config = dict(
    model='image captioner',
    dataset='photos with spoken descriptions (Open Images, Localized Narratives)',
    train_examples=203450,
    image_size=40,
    crop_scale_min=1,
    horizontal_flip=True,
    rotation_deg=5,
    tokenizer='word',
    vocab_size=4585,
    encoder_arch='resnet',
    encoder_norm='batchnorm',
    encoder_activation='mish',
    encoder_depths=[2, 3, 3],
    encoder_kernel_size=3,
    encoder_stem='single',
    encoder_avg_pool_shortcut=False,
    encoder_widths=[64, 128, 256],
    fusion='cross_attention',
    label_smoothing=0.05,
    decoder_width=256,
    decoder_layers=12,
    decoder_norm='layernorm',
    decoder_norm_position='pre',
    decoder_activation='gelu',
    decoder_mlp_ratio=4,
    decoder_head_dim=48,
    decoder_fused_qkv=False,
    decoder_bias='all',
    decoder_qk_norm=False,
    decoder_parallel_block=False,
    decoder_inner_norm=False,
    decoder_drop_path=0.05,
    decoder_positions='learned',
    decoder_cross_attention_every=1,
    decoder_tie_embeddings=True,
    init='kaiming_normal',
    residual_init='zero_last',
    optimizer='adamw',
    learning_rate=0.00083,
    beta1=0.9,
    beta2=0.999,
    eps=1e-06,
    max_steps=40000,
    batch_size=64,
    epochs=12.6,
    lr_schedule='linear',
    final_lr_fraction=0.01,
    warmup_steps=8000,
    weight_decay=0.04,
)
Rows from block 9 of the text decoder of a small image captioner, named by matrix and row number. Rows with one number belong to one neuron. Each number is 128 + 24 x the weight over its row's rms, rounded and kept within 0 to 255. All counts start at 0. After the name is the row's rms in percent of the matrix's.
After each neuron's rows are labels from the 100 texts, of 14976, where the neuron reaches its highest value: "fires on" is the input token at the peak. Only what is clearly more common there than usual is listed. The data: photos with spoken descriptions (Open Images, Localized Narratives). In brackets: how many of the 100, against the usual share in percent.
# fc1: MLP up (decoder.blocks.9.mlp.fc1.weight, 1024x256), inputs 128-255
# fc2: MLP down (decoder.blocks.9.mlp.fc2.weight, 256x1024, transposed), outputs 128-255

fc1.334 100 [130  92 126 117 128 142 140 109 145  84 136 118 161 136 118 114  93 150  90 160 159 144 157 167 137 115 147  84 146 127 124 136 131 164 125 155 149 133 110 127 128 127 109 120 167 155 139 109 185 138 142 115 135 144 111 105 138 156 143 151 128 131 145 137 122 152 145 153 120 126 127 138  99  76 141 125 126 121 129 119 125 131 143 142 170 151 133 125 105 154 111 124 157 124 127 156 109 150 122 123 146 107 107 142 145 139 140 152 122  69 147 102  80 103 121 119 164 167 102 113 103 134 131 129 138  94  73 146]
fc2.334 094 [103 155  79 149 130 138  91 126 166 119 131 106 121 131 128  72 139 139 128 135 109 156 131 142 166 122 138 113  87 101 127  95 121 136 150 148 141 106 168 144 119 141 110 155 127 148 133 156  89 134 134 178 107  95  85 127 184 107 108 120 149 140 129 144 120 128 139 139 109 127  81 115 162 124 121 162 128 135 121  88 206 152 120 144 132 141 114 151  79 105  98 133 158 163 126 159 132 129 126 135 107 135 115 116  86 133  75 160 129 146 151 122 120 135  99 142 154 173 103 168  87 121 120  95 154 124 119 142]
fires on: "," (54 vs 3.7)

fc1.725 095 [150 161 137  76 114 133 115 124 140  93 112  83 130  80 170 162 151 130 154 133 123 143 106 124  94 130 140 126 138 133 114 119 145 129 121 119 146 159 125  58 117 131 116 132 146 167 154 166 108 161 126 161 119 131 128  88 117 156 144 145 105 125  87 132 104 144 128  98 118  97 113 150 152  81 109 118 150 150 104 105 127 121 125 140 177  99 151 141  86 150 100 122 104 168 158 149 133  96 138 173 139 130  92 154 111 134 146 160 163 109 130 124 127 113 146 154  90 138 166 128 152 151  82  99 154 151 112 137]
fc2.725 091 [158 110 122 159 160 132 131 118 155 142 133 146 131 168 122 152 117 150  88 142  93 120 128 143 124 128  94 162 113 126 123 128  89 119 102  88 113 125 179 151 113  99  94 136 113 102 108 137 144 102 121 159 127 127 113 157 132 125 139 173  84 141 119 134 145 146 136 156 123 139 135 152 149 120 117 119 163 139 126 123 161 172 140  98 103  84 116 119 103 131 129 105 117 135 105 108 151 113  96 171 107 172 114 111 123  99 144  84  98 131 136 111 107  79 136 142 129 100 141 158 160 183 127 142 117 113 155  97]
fires on: "," (32 vs 3.7); "and" (17 vs 3.9); "musical" (7 vs 0)

fc1.635 102 [108 111 126 125 136 142 164 124 146 127 199 143 146 136  85 147 126 148 133 149 154 106 113 127 103  90  73 112 152 145 144 112 166 160 132  78 155  65 168 136 137 134 151 138 112 123  88  73  97 143  68 105 136 147 143 104 164  92 125 135 127 121 144 136 103 112 115 180 171 166 101 127 133  88 139 119 108 131 151 144 115 158 139 111 142 120 167 128 125 116 127  93 133  96 130 117  98 109 164 154 156 130 142 100 121 100 139 124 106 116 138 100 160 110  99 115 132 118 169 111 121 118 133 137 129 135  98  94]
fc2.635 101 [144 136 162  98 119  84 110 143 132 100 183 126 127 127 107 120 103 123 182 134 118 108 123 128  97 105 121 140 115 146 133 140  93 162 178 152 170 103 150 138 132 145 126 117 115 130 127 125 127 126 111 105 116 148 106  94 134 127 111 140 130  83 137 123 124 109 122 143 132 123 127 135 166 126 129 110 129 109 154 125 149  50 137 120 161  51 151 113 170 131 100 126 148 140 120 114 136 144 121 112 141 146 138 104  96 146 120 131 139 122 120 169 135 133 117 154  99 139 141 148 165 128 147 179 131 124 131 118]
fires on: "there" (69 vs 3.7); "it" (11 vs 0.4)

fc1.619 105 [137 151 153 133 156 103 152 146  79 136 125  93 226 107 145 144 157 143  95 139 137 148 120 125 135 161  84 119 130 142 113 136 183  84 143 136 156 151 145  87 113  97 104 163 124 159 121 135 132 107 114 118 125 120 100 119 138 184 121 134 142 139 100 115 166 151 132 179 132 133 148 114 129  99 104  98 114  96 169 140 147 137 124 110 135  67 135  86 109 107 141 118 103 107 107 124 154  85 145 126 168 104 124  97 121  97 148 108 130 140 101 109 144 120 120 105 117 145 116 144 148 126 117  64 126 134 120 170]
fc2.619 100 [116 107  97 147 104 101 141 161 142 121  87 165 126 121 123  98 117 148 170 156 135 109 135  99 115 117 121 152 118 177  80 167 117 138 130 154 144 129 105 133 126 139 146 141 110 146 146 131 106 122 140 134 147 152 105 133 125 109 139 159 113 108 119 176 131 149  81 116 122 122 101 119 147 140 146 168 159 106  89 134 107  88 145 156 101 115 109 103 132 129 118 164 117  54 133 139  99 106 121 146 141 106 165 173 164 143 106 103 136 109 129 163 150 112 136 167 142 123 146 130 122 107 106 126 176 109  79 105]
fires on: "," (15 vs 3.7); "where" (14 vs 0); "and" (12 vs 3.9); "a" (12 vs 4.6)

fc1.261 101 [136 121 124 137 126 145 150 106 149 105 143 100 136 113 109 113 131 124 128  92 162 114 126 129 115 153 112 120 145 129 133 146 131 137 151 142 166 123 109 131 112 144 175  75 100 154 100 112 105 158 114 161 144  90  93 114 117 155  70 155 117 103 158 128 174 146 118 147  98 103 101 156  66 114 110 103  77 140 153 117 126 134 128 134 135 137 144 153 118 153  99  84 107 136 119 127  72 126 134 177 167 144 102  98 151 133 131 101 130 119 144 134 134 109 104 130  88  90 123 131 126 168 102  87 151 136 177  73]
fc2.261 105 [104 113 133 108 139 149 149 101 129 142 130  71 107 105 109 136 127 138 127 108 122 154 142  88 126 123 110  59 155 143 152 136 126 116 128 134 144 111 126 131 119 156 108 111 147 121 115 113 149 110 125 113 133 119 136 161 148 137 143 135 113 105 136 142 142 116  95 151  79 157 176 147 152 134 114 121  81 176 152 153  96  66 129  79 142  97 133 139 158 158  91 133 141 106 138 157 117 145 135 117 126 149 143 130 157 159 130 110 154 177 153 154 136 138  78 101 112 147 140 130 155 106 121 121 111 142 161 116]
fires on: "t" (26 vs 0.1); "group" (12 vs 0.2); "," (11 vs 3.7); "see" (10 vs 3.4)

fc1.83 102 [129 104 147 133 140 145 140 129 114 130 142 103 115 152 137  91 142 110 142 127 146 190  72 120 160 158 138 121  97 159 115 137 152 143 119 123 160 133  95 141 123 106 123  94  96 176 146 130 158 113 105 162 130 106 150 105 105 111 128 123  92 104 115 164 110 127  98 167 158 142  88 143 107 148 175 142 131 157 154 122 135 112 102 124 103 141 168 116  96 155 115 135 153 142 103 180 144 161  98 150 145 160 112 133 105 117 158 124  76  98 151 148 139 122 105 131 123 153 137 155 130 133 125 119 160 116  69 125]
fc2.83 101 [106 122 172 108 114  80 133 118 122  88 122 118 103 148 103 156 108 152 143 111 133 107 146 174 117  88 138 118 145 132 126 190 144 102 146 107 133 156 108  66 126 143 138 141 154 119  82  81 139 112 112 123 184 115 161 117  42 149 115 146 144 109 106 101 131 109 148 123 101  91 118 148 165 140 110 124 139 125 185 163 124 131 121 130 121 109 150 151 118 129  98 113  88 107 141  81 171 110 155 120 119 128 152  79 114 143 129 146 137 104 158  97 160 161 111 129 104 140 168 152 117 154 130 159 121 121 133 113]
fires on: "the" (31 vs 7.1); "a" (15 vs 4.6); "on" (7 vs 2.5)

fc1.538 099 [109 121 102 153 136 134 132 144 130  81 158 122  86 118 121 105 133 141 141 123 101 110 109 101 154 144 113 124 107 164 133 127 143 129 114 120  72 132 196  87 112 175 170  99 134 136 128 152 102 146  96 144 158 155 117 124 112 118 131 101 110 142 127 144 114 131 115 127 117 164 125 140 170 103 119 141 151 141 140 115 120 137 148 109 146  75 142 128 122 103 118 103 131  91 149 120  82 121  98 109 165 101 121 142 125 111 108 117 134  99 145 138 140 111 166 133 197 140 118  99 110 132 141 138 178  90 147 149]
fc2.538 105 [116 124 190 117 122 138 129 138 120 146 133  97 112 188 157  90  73 115 111 157 146  95 126 124 106 113 118  97 123  90 143 136 151 146 119 138 123 109 102 147 159  84 142 113 135  91 102 112 147 119 104 110 156 110  95 110 126  91 129 159 153 129 143  91 139 111 105 140  94 100 152 166 141  95 125 120  64 100  93 117 148 151  98 163 129  68 158 157 119 145 193 108 112 178 140 127 147 146 126 146 118 128 110 129 138 116 152 176 134 129  95 116 132 122 146 135 109 114 135  96 117 143 122 127 140 123  83 133]
fires on: "there" (30 vs 3.7); "and" (18 vs 3.9); "," (11 vs 3.7)

fc1.402 097 [161 165 103 143 120 160 113 126 131 111 109 167 155  93 109 120 147 145 166 140  92 167 117 136 116 140 148 106 146  91 129 133 170 123  95  74 124  85 122 154 108 143 112 173  84 148 122  95 128 161 137 125 127 106 154 100  85  74 133 157 166 101 140  83 158  89  96 131 111 141 108 131 122 118 129 175 132 130 134 123 114 141 138 106 150 124 133 140 170 161 126 157 126 107 124  89 143 165 129 161 142 151 121 104 116  78 123 149 101  93 141 137 138 116 136 127 135 107 117 147 157 146 168 104 165 134 159 119]
fc2.402 092 [149 101 136 114 114 104 143 134 138 151 127 103 118 171 138 134  92 159 172 112 119 157 137 136  78 152  83 185  91  85 131 138 145 132 115 115 142 118 116 120 145 150 119 106 154 117 102  84 147 109 150 111 130 153  89 122  99 120 169 112  72 111 161 111  92 131 107 109 143 134 121 124 147 142 121 176  86 133 124 148  88 124 120 121 165 113 126 119 164 126 117 120 135 121 151  93 155 120 139 144 161 108 148 118 159 148 117 127 155 156 148 124 121 167 137 158 141 147 155 118 155 110 194 133 111 126 154 118]
fires on: "there" (44 vs 3.7); "some" (14 vs 0.8); "these" (7 vs 0.1)

fc1.559 096 [112 105 140  82 137 156 111  85 136 116 108 132 111 133 131 122 125  80 163 121 132 131 104 113  86 129  86 139  83 153 137 118 124 150 105 107 105 119 118 156 126 120 154  86 123  71 104 106  93 143 132 131 122 171 131 163 215 121 107 130 123 131 139 120  92 128 118 160 147 140 144 136 135 124 107 117 118 135 189  78 132 129 103 134 123 130 150 102 136 108 164 137 126 142 109 137 104  77 115  98 129 114 162 103 136 131 175 121 148 141 103 123 157 114 102 102  93 137 138 167 109 158 120  73 116 126  96 137]
fc2.559 096 [ 99 136 126 166 138 185 119 117 168 100 118 139 117 129 131 122 124  94 143 114 116 155 104 115 151 138 123 106 138  80  90 124 152 168 186 150  90 112 118 114  92 117  88 150 160 131 125  94 113 153 100 113 120 138 148 115 105 117 131 147 149  90 135 110 147 135 110  96  87 112 133 153 147 106 142 115 115 142 144 136 137 101 139 153  89 116 137 125 108 136 116 117 108  74 132 151  73 118 123  85 108 176 117 112 160 124 117 109 148 178 174 139 111 130 114 157  89 139 139 136 153 109 160 138 147 114 125 146]
fires on: "see" (27 vs 3.4); "a" (15 vs 4.6); "few" (12 vs 0.6); "are" (7 vs 2.2)

fc1.733 104 [ 53 144 165 136  73 139 141 116 127 104 122 112 121 115 152 109 131 118 141 144 131 162 162 144 161 120 108 113 122 143  95 111 102 167 130 146 111 141 140 118 165 107 111 121  95 119  80 143 134 106 123 117 122 136 136 118 127  93 120 103  84 137 117 150  80  82 113 111 188 100  93 152 123 149 137  81 120 102 184 148 120 121 138 143 123 136 158 146 130 117 101 157 150 112 119 184 122 110 117  77 131 143 139 130 164 154 136 129 148 119 143 121 156 159 104 111 134 172 143  89 157 107  81 120 135 158 113 109]
fc2.733 103 [ 96 102 110  94 159 107 117 107 114 143 163 156 145  96 123 106 126 149 165 143 154  99 145  85 124 167 147  88 166  86 107 153 175  94 116 140 126 119 148  93 130 175 131 137 110 106  97 122  95 120 140  94 148 126 127  78 111 162 161 141 160  77 140 100 119 136 133 124 102 164 104 152 137 149 158 111 115 132 111 126 135  88 152 148 171 155 167 105 138 135 137 162 117 126 149 100 110 141 179 102 117 124 154 134 149 121 163  98 142 179  92  83 108 183 121 156 143 143 108 143 131 127 148  87 149 101 135 152]
fires on: "and" (46 vs 3.9); "," (15 vs 3.7); "a" (11 vs 4.6)

fc1.633 104 [110 160 105 148 130 132 107  91 103 103 153 107  80 100 121 166 160 133 108 133 145 130 123 126 154 156 121 119 167 139 106 149 157 114 107 142 112  78 122 109 114 149 135 108 122 116 124 112 156  95 113 127 141 117 128 144 114 148 104 114  98 126  92 100 108 135 150 141 157 153 102 125 133 164  89  59 140 136 131 103 170 145  98 176  85 147 144 184 105 141  83 127 116 157 117 173 149 136  99 126 152 148 147 122 127 125 128 153 151 163 131  90 113 128 145 103 144 142 121 115 148 156 133 130 127 132 113  97]
fc2.633 106 [122 136 155 118  91 109 144 159 123 122 106 102 138 122 139 102 102 135 133 134 161 148 150 150 131  98 129 109 149 156 170 176 160 109 154 128  85 111  95 167 102 145 142 124 112 142 145 150 160 158 147  93 136 132 141 139 126 118 152 106 143 159 116 129 144 106 121 106 132 112 128 137 165 124 150 113 138 117 132 138 153 115 150  67 121 125 142 117 177 146 171  74 121 142 148 145 102 187 136 116 117 142 120 144 136 129 106  82 155  97 185 137 143 135 150 158 153 132 143 115 136  68  94 109 154 101 146 103]
fires on: "is" (54 vs 3.6); "can" (27 vs 3.3)

fc1.78 100 [126 110  90 120 154 145 146 134 122 134 128 110  71 108 117 157 112 116 108 158 129 130 133 155 137 157 131 149 127 185 117 130 143 134 114 158 131  94 140  82 178 151 126 123 146 115 116 120 157 149  73 120  94 132  98 139 102 109 158 171 117 117 123 135 129 156 116 110 120 104 123 138 113  75 143 178 139 106 131 151 152 152 116 123 125 172 166 156 112 179 170 141  96 171 123 143 146 107 106 184 144 150 117 176 126 141 151 144 123 124 146 109  87  66 152 126 121 126 127 128 115 122 102  97 161 151 157 108]
fc2.78 101 [166  93  83 112 122 114 134 105 115 128 143  79 115 160 107 142 127 115 126 171  90 106  95 109 159 139 156 154 119 109 124 124 131 151 155 121 119 145  90 143  97 163 117 156  98 145  94  92 112 166 154 137  92 124 103 114 112  88 146 147 154 110 122 177 130 112 148 131 133 121 111  98 101 127 119  99 162 185 160 144 149 135  91 105 106  83 159 146 125 114 114 115 152 115 137 138 192  88 121  94  92 119 124 120 130 131 151 173 160 109 127 115 129 113 132 114 137 123  98  81 125 132 120 125 119 149 116 153]
fires on: "," (28 vs 3.7); "." (11 vs 5.3); "side" (9 vs 0.5); "is" (8 vs 3.6)

fc1.61 101 [142 161 117 135 122 134 156 138 106 144 149 144 158 167  97 129  97 160 100 154 116 124  90 134 106 146 109 120  88  97 128 119 152 144  84 138 136 110 139 142 164  99 159 140 157  96 190 121  88 152 168  82 140 138 133 112 141 142 130 116 108 102 179 139 135 141 173 125  85 123 115 138 110 122 164  97 127 151 117 146  98 170 139 140 141 103 105 143 124  92 136 171  84 131 124 135 146 118 131 124 131 146 140 143 147 151 120 109 156  93 146  81 102 103 127 167 133 139  99 124 161 135  96 127 141 127  92 142]
fc2.61 103 [143 104 141 160 140 132  90 133 177  85 122 146  95 137 131 148 141 145 103 130 124 183 121 120 155 171  85 126 201 126 129 123 125 128 157 119 106  83 131 101  92 135  91 130 109  95 134 120 141 107  97 133  81 146 158 139 132 152 170 137 136 128 134 138 168  84 105 119 147 121 113 121 116 147 121 100 100 141 123 133 144 101 110 122 131 129 141 137 106 161 109 138  98 100 140 155 126 132 119 163 115 127 110 173 138  98 127 141 116 187 116 130 128 142 128 138 113  90 180 162 111 135  79 159 151 174 175 164]
fires on: "is" (23 vs 3.6); "a" (18 vs 4.6); "having" (7 vs 0)

fc1.90 095 [144 111 156 123 137 138 135 155  90 114 125 100 126 121  93 100 110 138 107 144 135 147 160 150 144 103 134  82 168 122  99 154 133 157 132  79  80 124 144 107 107  97  90 142  93  86 137 139 165 145 110 111 126  93 113 120 177 124 106 144 122 154 118 130 171 119 116 124 102 147  79 123 142 150 153 101 109 126 169 125 135 152 158 147 120 125  67 118 142 154 150 150 110 129 152 162 141 105 126 141 147 122 116 140 156 104 161 144 157  80 143 121 127 118 131 104 138 183 107 127 135 131 124 119 133 130 179 160]
fc2.90 096 [157 149  95 116 102 182  82  91 147 117 133  77  76 120 110 106 168 115 155  92 113 123  93 115 127 138 138 153 121 120 134 120 167 147 155 115 184 142 114 119 160  81 125 171 130 146 161 130 126 136 121 133 101 106 128 108 128 105 107 167 164 130 109 138 144 128 133 117 139 132 111 133 109 111  93 128 117 135  76 124 100 152 184 150 130 100 126 106 105 139 120 138 133 118 137 108 126 137 102 131 120 129 126 121  75 130 139 137 128 161 147 101 128 174 131 135  97 140 200 123 102 120 147 100 164 156 137 186]
fires on: "," (33 vs 3.7); "and" (19 vs 3.9); "a" (14 vs 4.6)

fc1.446 101 [112 154 150  74 157 154 117 162 147 107  99 127 137 139 135 148 129 127 136 118 158  98 180 150 127 126 116 110 141 130 143 163 113 114 147  90 136 164 105 105  94  77 105 151 144 116  84  87 172 127 131 142 137 122  93  92 110 136 135 115 137 149 107 144 159 135 111 128 120 165  93 141 142  92  96 144 143 146 135 116 107 152 143 143 110  92 108  90 136 143 114 130 122 149 140 144 130 155 141  98 134 154 127 148  75 182 155 111 133 140 159  81 127 179 101 134 143 101 147 122 159 176 151 124 166 142 124 116]
fc2.446 101 [173 128 128 151 142 100 147 106 121 130 130 128 191 161 125  87 123 109 102 151 131 160 117 121 114  76 133  78 127 150 134  92  91 103 120 112 122 122 168 135 118 155 126 168 140 160 148 174 114 155 123 155  91 127 137 122 129 124 140 135 120 166 129 125 136 131 101 113 137 132 144 142 147 156 111 143 157 140 154 118 143 113 126 100 123 115 126 127 108 102 145 133 125 120 127 103  92 113 131 153 145 115 113 122 153  93 124 151 147 166 121 112 116 139 128 166 152 144  97 114 154 128 106 125 137 101 112 141]
fires on: "is" (21 vs 3.6); "see" (15 vs 3.4); "and" (12 vs 3.9); "a" (11 vs 4.6)

fc1.171 101 [116  91 101 137 138 128 105 115 163 104 151  57 177 126 109  99 135 123 108  84 167 145 146 186 122 141 169 111 130 116 118 176 132 118 133 125 147  91 136 142 102 127  77 158 128 142 142  78 151 100 104 149  99 143 107 107 127 131 123 134  94 108 125 128 114 113 128 132 149  71 118 138 128 139 117 113  96 114 139 167 101 124 131 117 100 122 150 151 116 135 123 120  96 128 125 107 109 128 112 104 115 120 153 145 112 142 153 141 135 104 117 115  75 128 140 109 124 137 136  99 119 132 133 119 173  60 130 129]
fc2.171 101 [121 118 147 151 111 128 143 104 141 176 121 196 182 146 177 178 107 142 135 129 131 125 129  81 102  96  85 144  94 158 106 113 147 128 123  99 110 119 165 133 101 171 130 185 153 158 107 155  93 151 112 175 119 195 141 125 112 160 127  85 129 136 140 114 144 143  98 110 145 150 118 115 131  82 161 121 143 128 131  73 117 114 143 137 121 149 130 122 118  84 131 117 126 116 155 137 121 110 136 164 109 118 109 151 114 125 113  97 135 129 119 128 129 156 154 123 127 162  98  84 138 114  68 110 103 152 101 100]
fires on: "see" (24 vs 3.4); "," (15 vs 3.7); "are" (12 vs 2.2); "and" (11 vs 3.9)

fc1.501 103 [167  94 114  92 155 165  99 137 117 104 126 146 189 121 101  98 157 114 164 142 135 109 111 154 128 153 169 153 148 181 162 173 144 129 145 168  96  85 158 124 153 143 124  77  97 121 126 128 162 120 115 148 152 165 146 144 130  94 112 127  91 131 121 107  94 156 110 146 132 178 109 120 166 148  92 151 126 164 154 119  84 120 148 137  78  97 131 142 150 116 152 165 135 136  93 115 117 137 115 124 160 118 132 101 108 143 153 173 141 134 126 113 138 139 136 150 125 132 144  78 157 159 109 131 121 134 113 159]
fc2.501 111 [137 147 146 124 132   0 138 138 148  92 185 113 165 108 109 127 102 109 169 149 129 137 134 154  72 105 120 198 135 129 150 173 121 113 108 121 115 139 140 128 132 148 138 151 138 126 128 136 160 118 133 133 160 162  87 132 123 122  91 102 107 124 107 105 107 104 119 152  91 145 120 180 107 116 125 133 131 147 149 124 142  41 176  82 138 107 138 136 162 112 160 124 157 138 145 106 103 168 105 143 123 108 127  85 140 136 120 127 150 128 135  91 137 130 132 142 142 117 114  99 149 128 150 151 116 140 115  88]
fires on: "there" (100 vs 3.7)

fc1.291 102 [ 94 113 139 116 146 136  86 140 138 105 160 129  81 153 103 121 101  90 162 119 172 119 119 124 129 148 136 154 126 119 115 155 125 143 143 157 105 129  95 127 120 142 115 109  92 103 129 139 146 112 118 139 160 146 130 120 113 119 141 149 100 100 128 129 138  91 134 162 121 138 126 147 114 141 173 144 133 140 160 152 111 144 134 106 131 123 109  78 132 113 102 112  95 189 108 125 123 181 121 140 146  90 122 114 133 128 117  92 155 107 118 123 134 132 111 135 127 118 153 115 160 189 111 141 170 133  88 125]
fc2.291 102 [162 109  94 139  99 136 168 158 124 132 118 123 122 119 122  68 155 115 102 133 141  95  95 185 116 139 127 101 104 152 132 117 121 126 141  43 136 107 102 141 168 129 109 165 151 125 163 136 111 127 121 144  99 150 134 134 129  64 117 142 154 161 122 118 151 125 126 153 109 162 130 119 144 123  98 155 132 132 132 115 146 167 139 149 130 116 125 148 112 155 131 115 153 118 162 120  91 143 117 119 146 132 117 146 153 129 124 150  83 105  80 168 106  98 126 114 129  89 141 126  84 151 151 169 176 114 119 182]
fires on: "there" (19 vs 3.7); "it" (12 vs 0.4)

fc1.196 105 [128 164 129 146 115 147 115 122 192  90 166 123 137 135 122 104 107  96 121 123 108 124 144 133 158 119  82 100 105 146 114 141 152 121 107 142 121  68 165 149 188 144 108 130 153 164  91 141 154 127 127 135 138 184 103 140 110 136 130 127 137 145 138 144 117 143  72 121 168 142 125  98 145  93 103 131 164 109 161 126 127 146 131 158 153 160 120  81 143 129 127 119 156 161 125 122 110  69 108 179 104 149 113 131  82 181 151 132 134 139 105 143 167 140 115 154 123 122  91  85 137 138 105 107 139 145 106 121]
fc2.196 103 [157 117 162 148 109  90 113 118 148 128  98 133 115 121 137 141 134 128 143 121  75 139 103 172 132 133 136 176 133 157 104 129 107 132 121  95 114 145  94  99  94 121 125 156  98 153 135  91 134 138 114 120  93 167  93 102 138  89 117 119 134 129 116 141 128  96 164 110 104 130 120 107 119 149 149  95 158 136 110 109 192 137 129 176  97 111 170 175  51 117  95 115 103 109 151 142 124 157 123  98 130 130  93 162 150 143 113 132 140 114 135 126 109 110 123 175 132 116 112 101  97 135 149 139 157 130 148 105]
fires on: "the" (20 vs 7.1); "and" (10 vs 3.9); "with" (8 vs 0.5); "picture" (7 vs 1)

fc1.766 097 [152 135 133 108 152 154  98 127 158 164  89  81  90  68  87 134 134 145 119  89 136 129 134 138 131 188 111 160 154 122 134 116 152 162  95 143 122  97 110  99 111 148 135 111 148  94 122 116 107 131 104 168 180 104 157 123 173 133 154 134 131 101 146 164 154 162 117 147 130 147 123 149 109 148 107  95 158 151 168  60 150 132 104  95 160 130 167 126 145 147 156 100 165 140 150 189 138 131 160 142 111 114 145 145 148 166 121 111 147 162 152 142 141 118 137 139 141 145 119 133 134 114 135 107 128 121 125  94]
fc2.766 099 [123 117 168 174 110 151 135 160 102 128 147 101 143 108 125 127  78 167 141  77 121 161 149 176 116  97 110 157 118 123  89 128 131 108 128 106 131 119 124 129 117 133 130 158 128 168 129  81 133 108 165 140 176 110 126 105 109 133 154 128 110 131 184 127 120 122 107 102 134 132 150 142  59 126 113 128 121 121 116 111 121 157 121 104 158 123 171 142 139 143 105 142 146  94 137 160 119 158 147 131 176 105 138 119 133 123 135 167 153 168 113 115 130 134 110 131 112 193 109 149 110 101 121 166 134 231 103  93]
fires on: "and" (17 vs 3.9)

fc1.743 098 [ 94 164  96 139 115 124 114 116 117 132 132  75 128 146 101 153 123 159 133  99 115 115 120 135 175 121  94  98 124 147  94  86 183 127 129 134 117 116 153 122 148  80 127 113 127 182 160 141  94  80 124 137 135 104 161 158 183 139 125  95 131 128 113 116 133 149 123 154 135 128 124 128 132 109 142 117 138 116 164 170  76 155 151 111 105 103 160 118 130 107 125  98 128 156 160 166  68 105 129 122 165 161 137 162 123 159 154 108 104 112 139 114 160 105 134  82 158 150 134 107 147 120 120  90 121 136 115 141]
fc2.743 097 [161  83 152 155  90 179 156 105 131 141 111 136 125  96 103 117 144 117 143 127 158 164 140  99 143 115 112 126 100 132 134  90 115 143 131  94 123 115 106 152 115 109 167 156 123 125  52 101 121 105 117 128 131 132 134 126 178  86 147 128 141 135 141 135 121 136 127 143 132 135 132 122 153  93 103 119 110 153 136  91 182 124 175 106 142 125  73 187 115 151 136 163 122 108 131 132 123  81  92 133 155  93 127 118 140  96 114 177 127 144 160 152 116 127 120 113 113 140 112 132 100  95 129 126 115 110 133 205]
fires on: "and" (18 vs 3.9); "with" (11 vs 0.5); "wore" (8 vs 0.1)

fc1.125 100 [129 148 186 142 155 142 120  84  90 126 129 107 166 126 126 107 154 109 155 141 167 120 126 149 145 122 105  82 125 101 117 137 123 148 114  94 120 123 148 137 142 185 115 155 125 147  99 129 128 119 179 133 101 147 134  85 140 135 119 108 131  96 113  90 124 147 116 148 126 136 153 117 105 129 161 154 149 124 174 107 128 114 150 164 107 116 142 113 120 125 104 114 102 109 112 123 154 109 127 128 155 152 137  90 190 133 163 127 128 173 109 115 126  95  89 155 144 167 113 135 146 105 136 118 111 129 161 110]
fc2.125 101 [155 112 151 123  98 201 161 139 115 148 152 153 124 106 116 157 113 145 149 111  77 131 116 103 163 137 144 131 114 124  97  90 145 147 147  97 140 122  98  98 167  92  90 143 150 131 131 129 114 152 141 150 145 144 140 124 130 143 123 119 151 111 106  99 135  78 131 131 121 137 132 124 139  97 157 125 135 131 114  84 134 128 155 126 155 181  95 120  92  85 191 115 162 144 140 119 163 111 173 101 144 134 111 110  91 123 115 146 100 119 164 106 133 177 121 154 125 109 128  96 117 126 122 124 125 118  92 169]
fires on: "there" (45 vs 3.7); "." (14 vs 5.3); "can" (12 vs 3.3)

fc1.418 102 [144 162 132 133 134 138 100  88 153 110  88 104  97 131  94 114 143 143 118 150 172 131 155 127 105 154 114 103  91 150 127 146 160 122 171 103 158 151 105 162 122 133 132 181 106 157 153  99 122 159 101  91 148 157 107 151  89  97  93 134  84 131 125 131 134 120 105 147 135 146 163 134  97 144 122 146 100  91 144 155 102 128 146 123 125 146 183 140 111 116 159 121 189 147 148 163  99 127  96 109 136 113 100 158 136 125 142 117 184  99 156 109 132 132  87  96 106 129 169  87 184 138 115  97 110 118 121 150]
fc2.418 105 [101 124 151 113 109 138 135 112 127 127 129 125  95 147 161 100 125 161 123 120 164 109 123 158  96  91 108 100 122 132 124 145 144 105  97 157 151 164 127 114 122  75 142  70  75 127 162 153 101  97 148 106 117 133 110 115 149 131 154 142 153 122 142 134 135 117 114 137  92 147 103 139 118 143 118 123 118 106  69 114 106 137 125 158 137 171 136  86 121 173 141 171 141 136 161 137  74 127 123 132 123 160 112 140 171 149 132 134 179 128 113 102  96 138  94 145 103 127 159 115 144  97 135 110 173 105 143  99]
fires on: "and" (41 vs 3.9); "." (19 vs 5.3); "placed" (8 vs 0.1)

fc1.267 103 [139 140 145 118 167 140 108 132 137 150 155 125 117 156  97 117 139 111 149 154  96 156 151 176 123 115 121 162  83 104 114 130 150 185 141 133 127 160 107  94 152 164 150  81  96 184 101 131 115 103 124 149 168 101 134 104 154  44 105  99  90 134 182 133 109 151 106 169 127 129 116 180 139 141 132 136 141 141 128 110 108 149 143 129 138 152 139 134 108 109 129  95 127 141 171 161 108 141 150 142 154  84 128 126 130 160 143  71 153 101 139 112 152 100 138 102 118 133 103 147 181 123 133 155 169 125 131 113]
fc2.267 103 [106 152 131 115 143 121 116 116 129 122 158 119 108  75 154 126  78 112  96 126 159 155 151 130 111 116  95 130 139 134 111 170 125  78  94 113 139 128 131 108 124 176 143 120 143 134 106 141 109 158 120 155 140  91 137 164  93  92 136 124 130 170 155 149 124 101 147 120 140 130 123 122 121 136 114 110 176  87 173 146 110  84 174  78 139 156 145 147 201 107 133 125 138 109 133 142 148 140 139 126 105 117 123 142 133 151  88 128 122 123 144 127 155 139  99  73 141 113 107 147 161 151  94 134 131 180 129 107]
fires on: "is" (75 vs 3.6)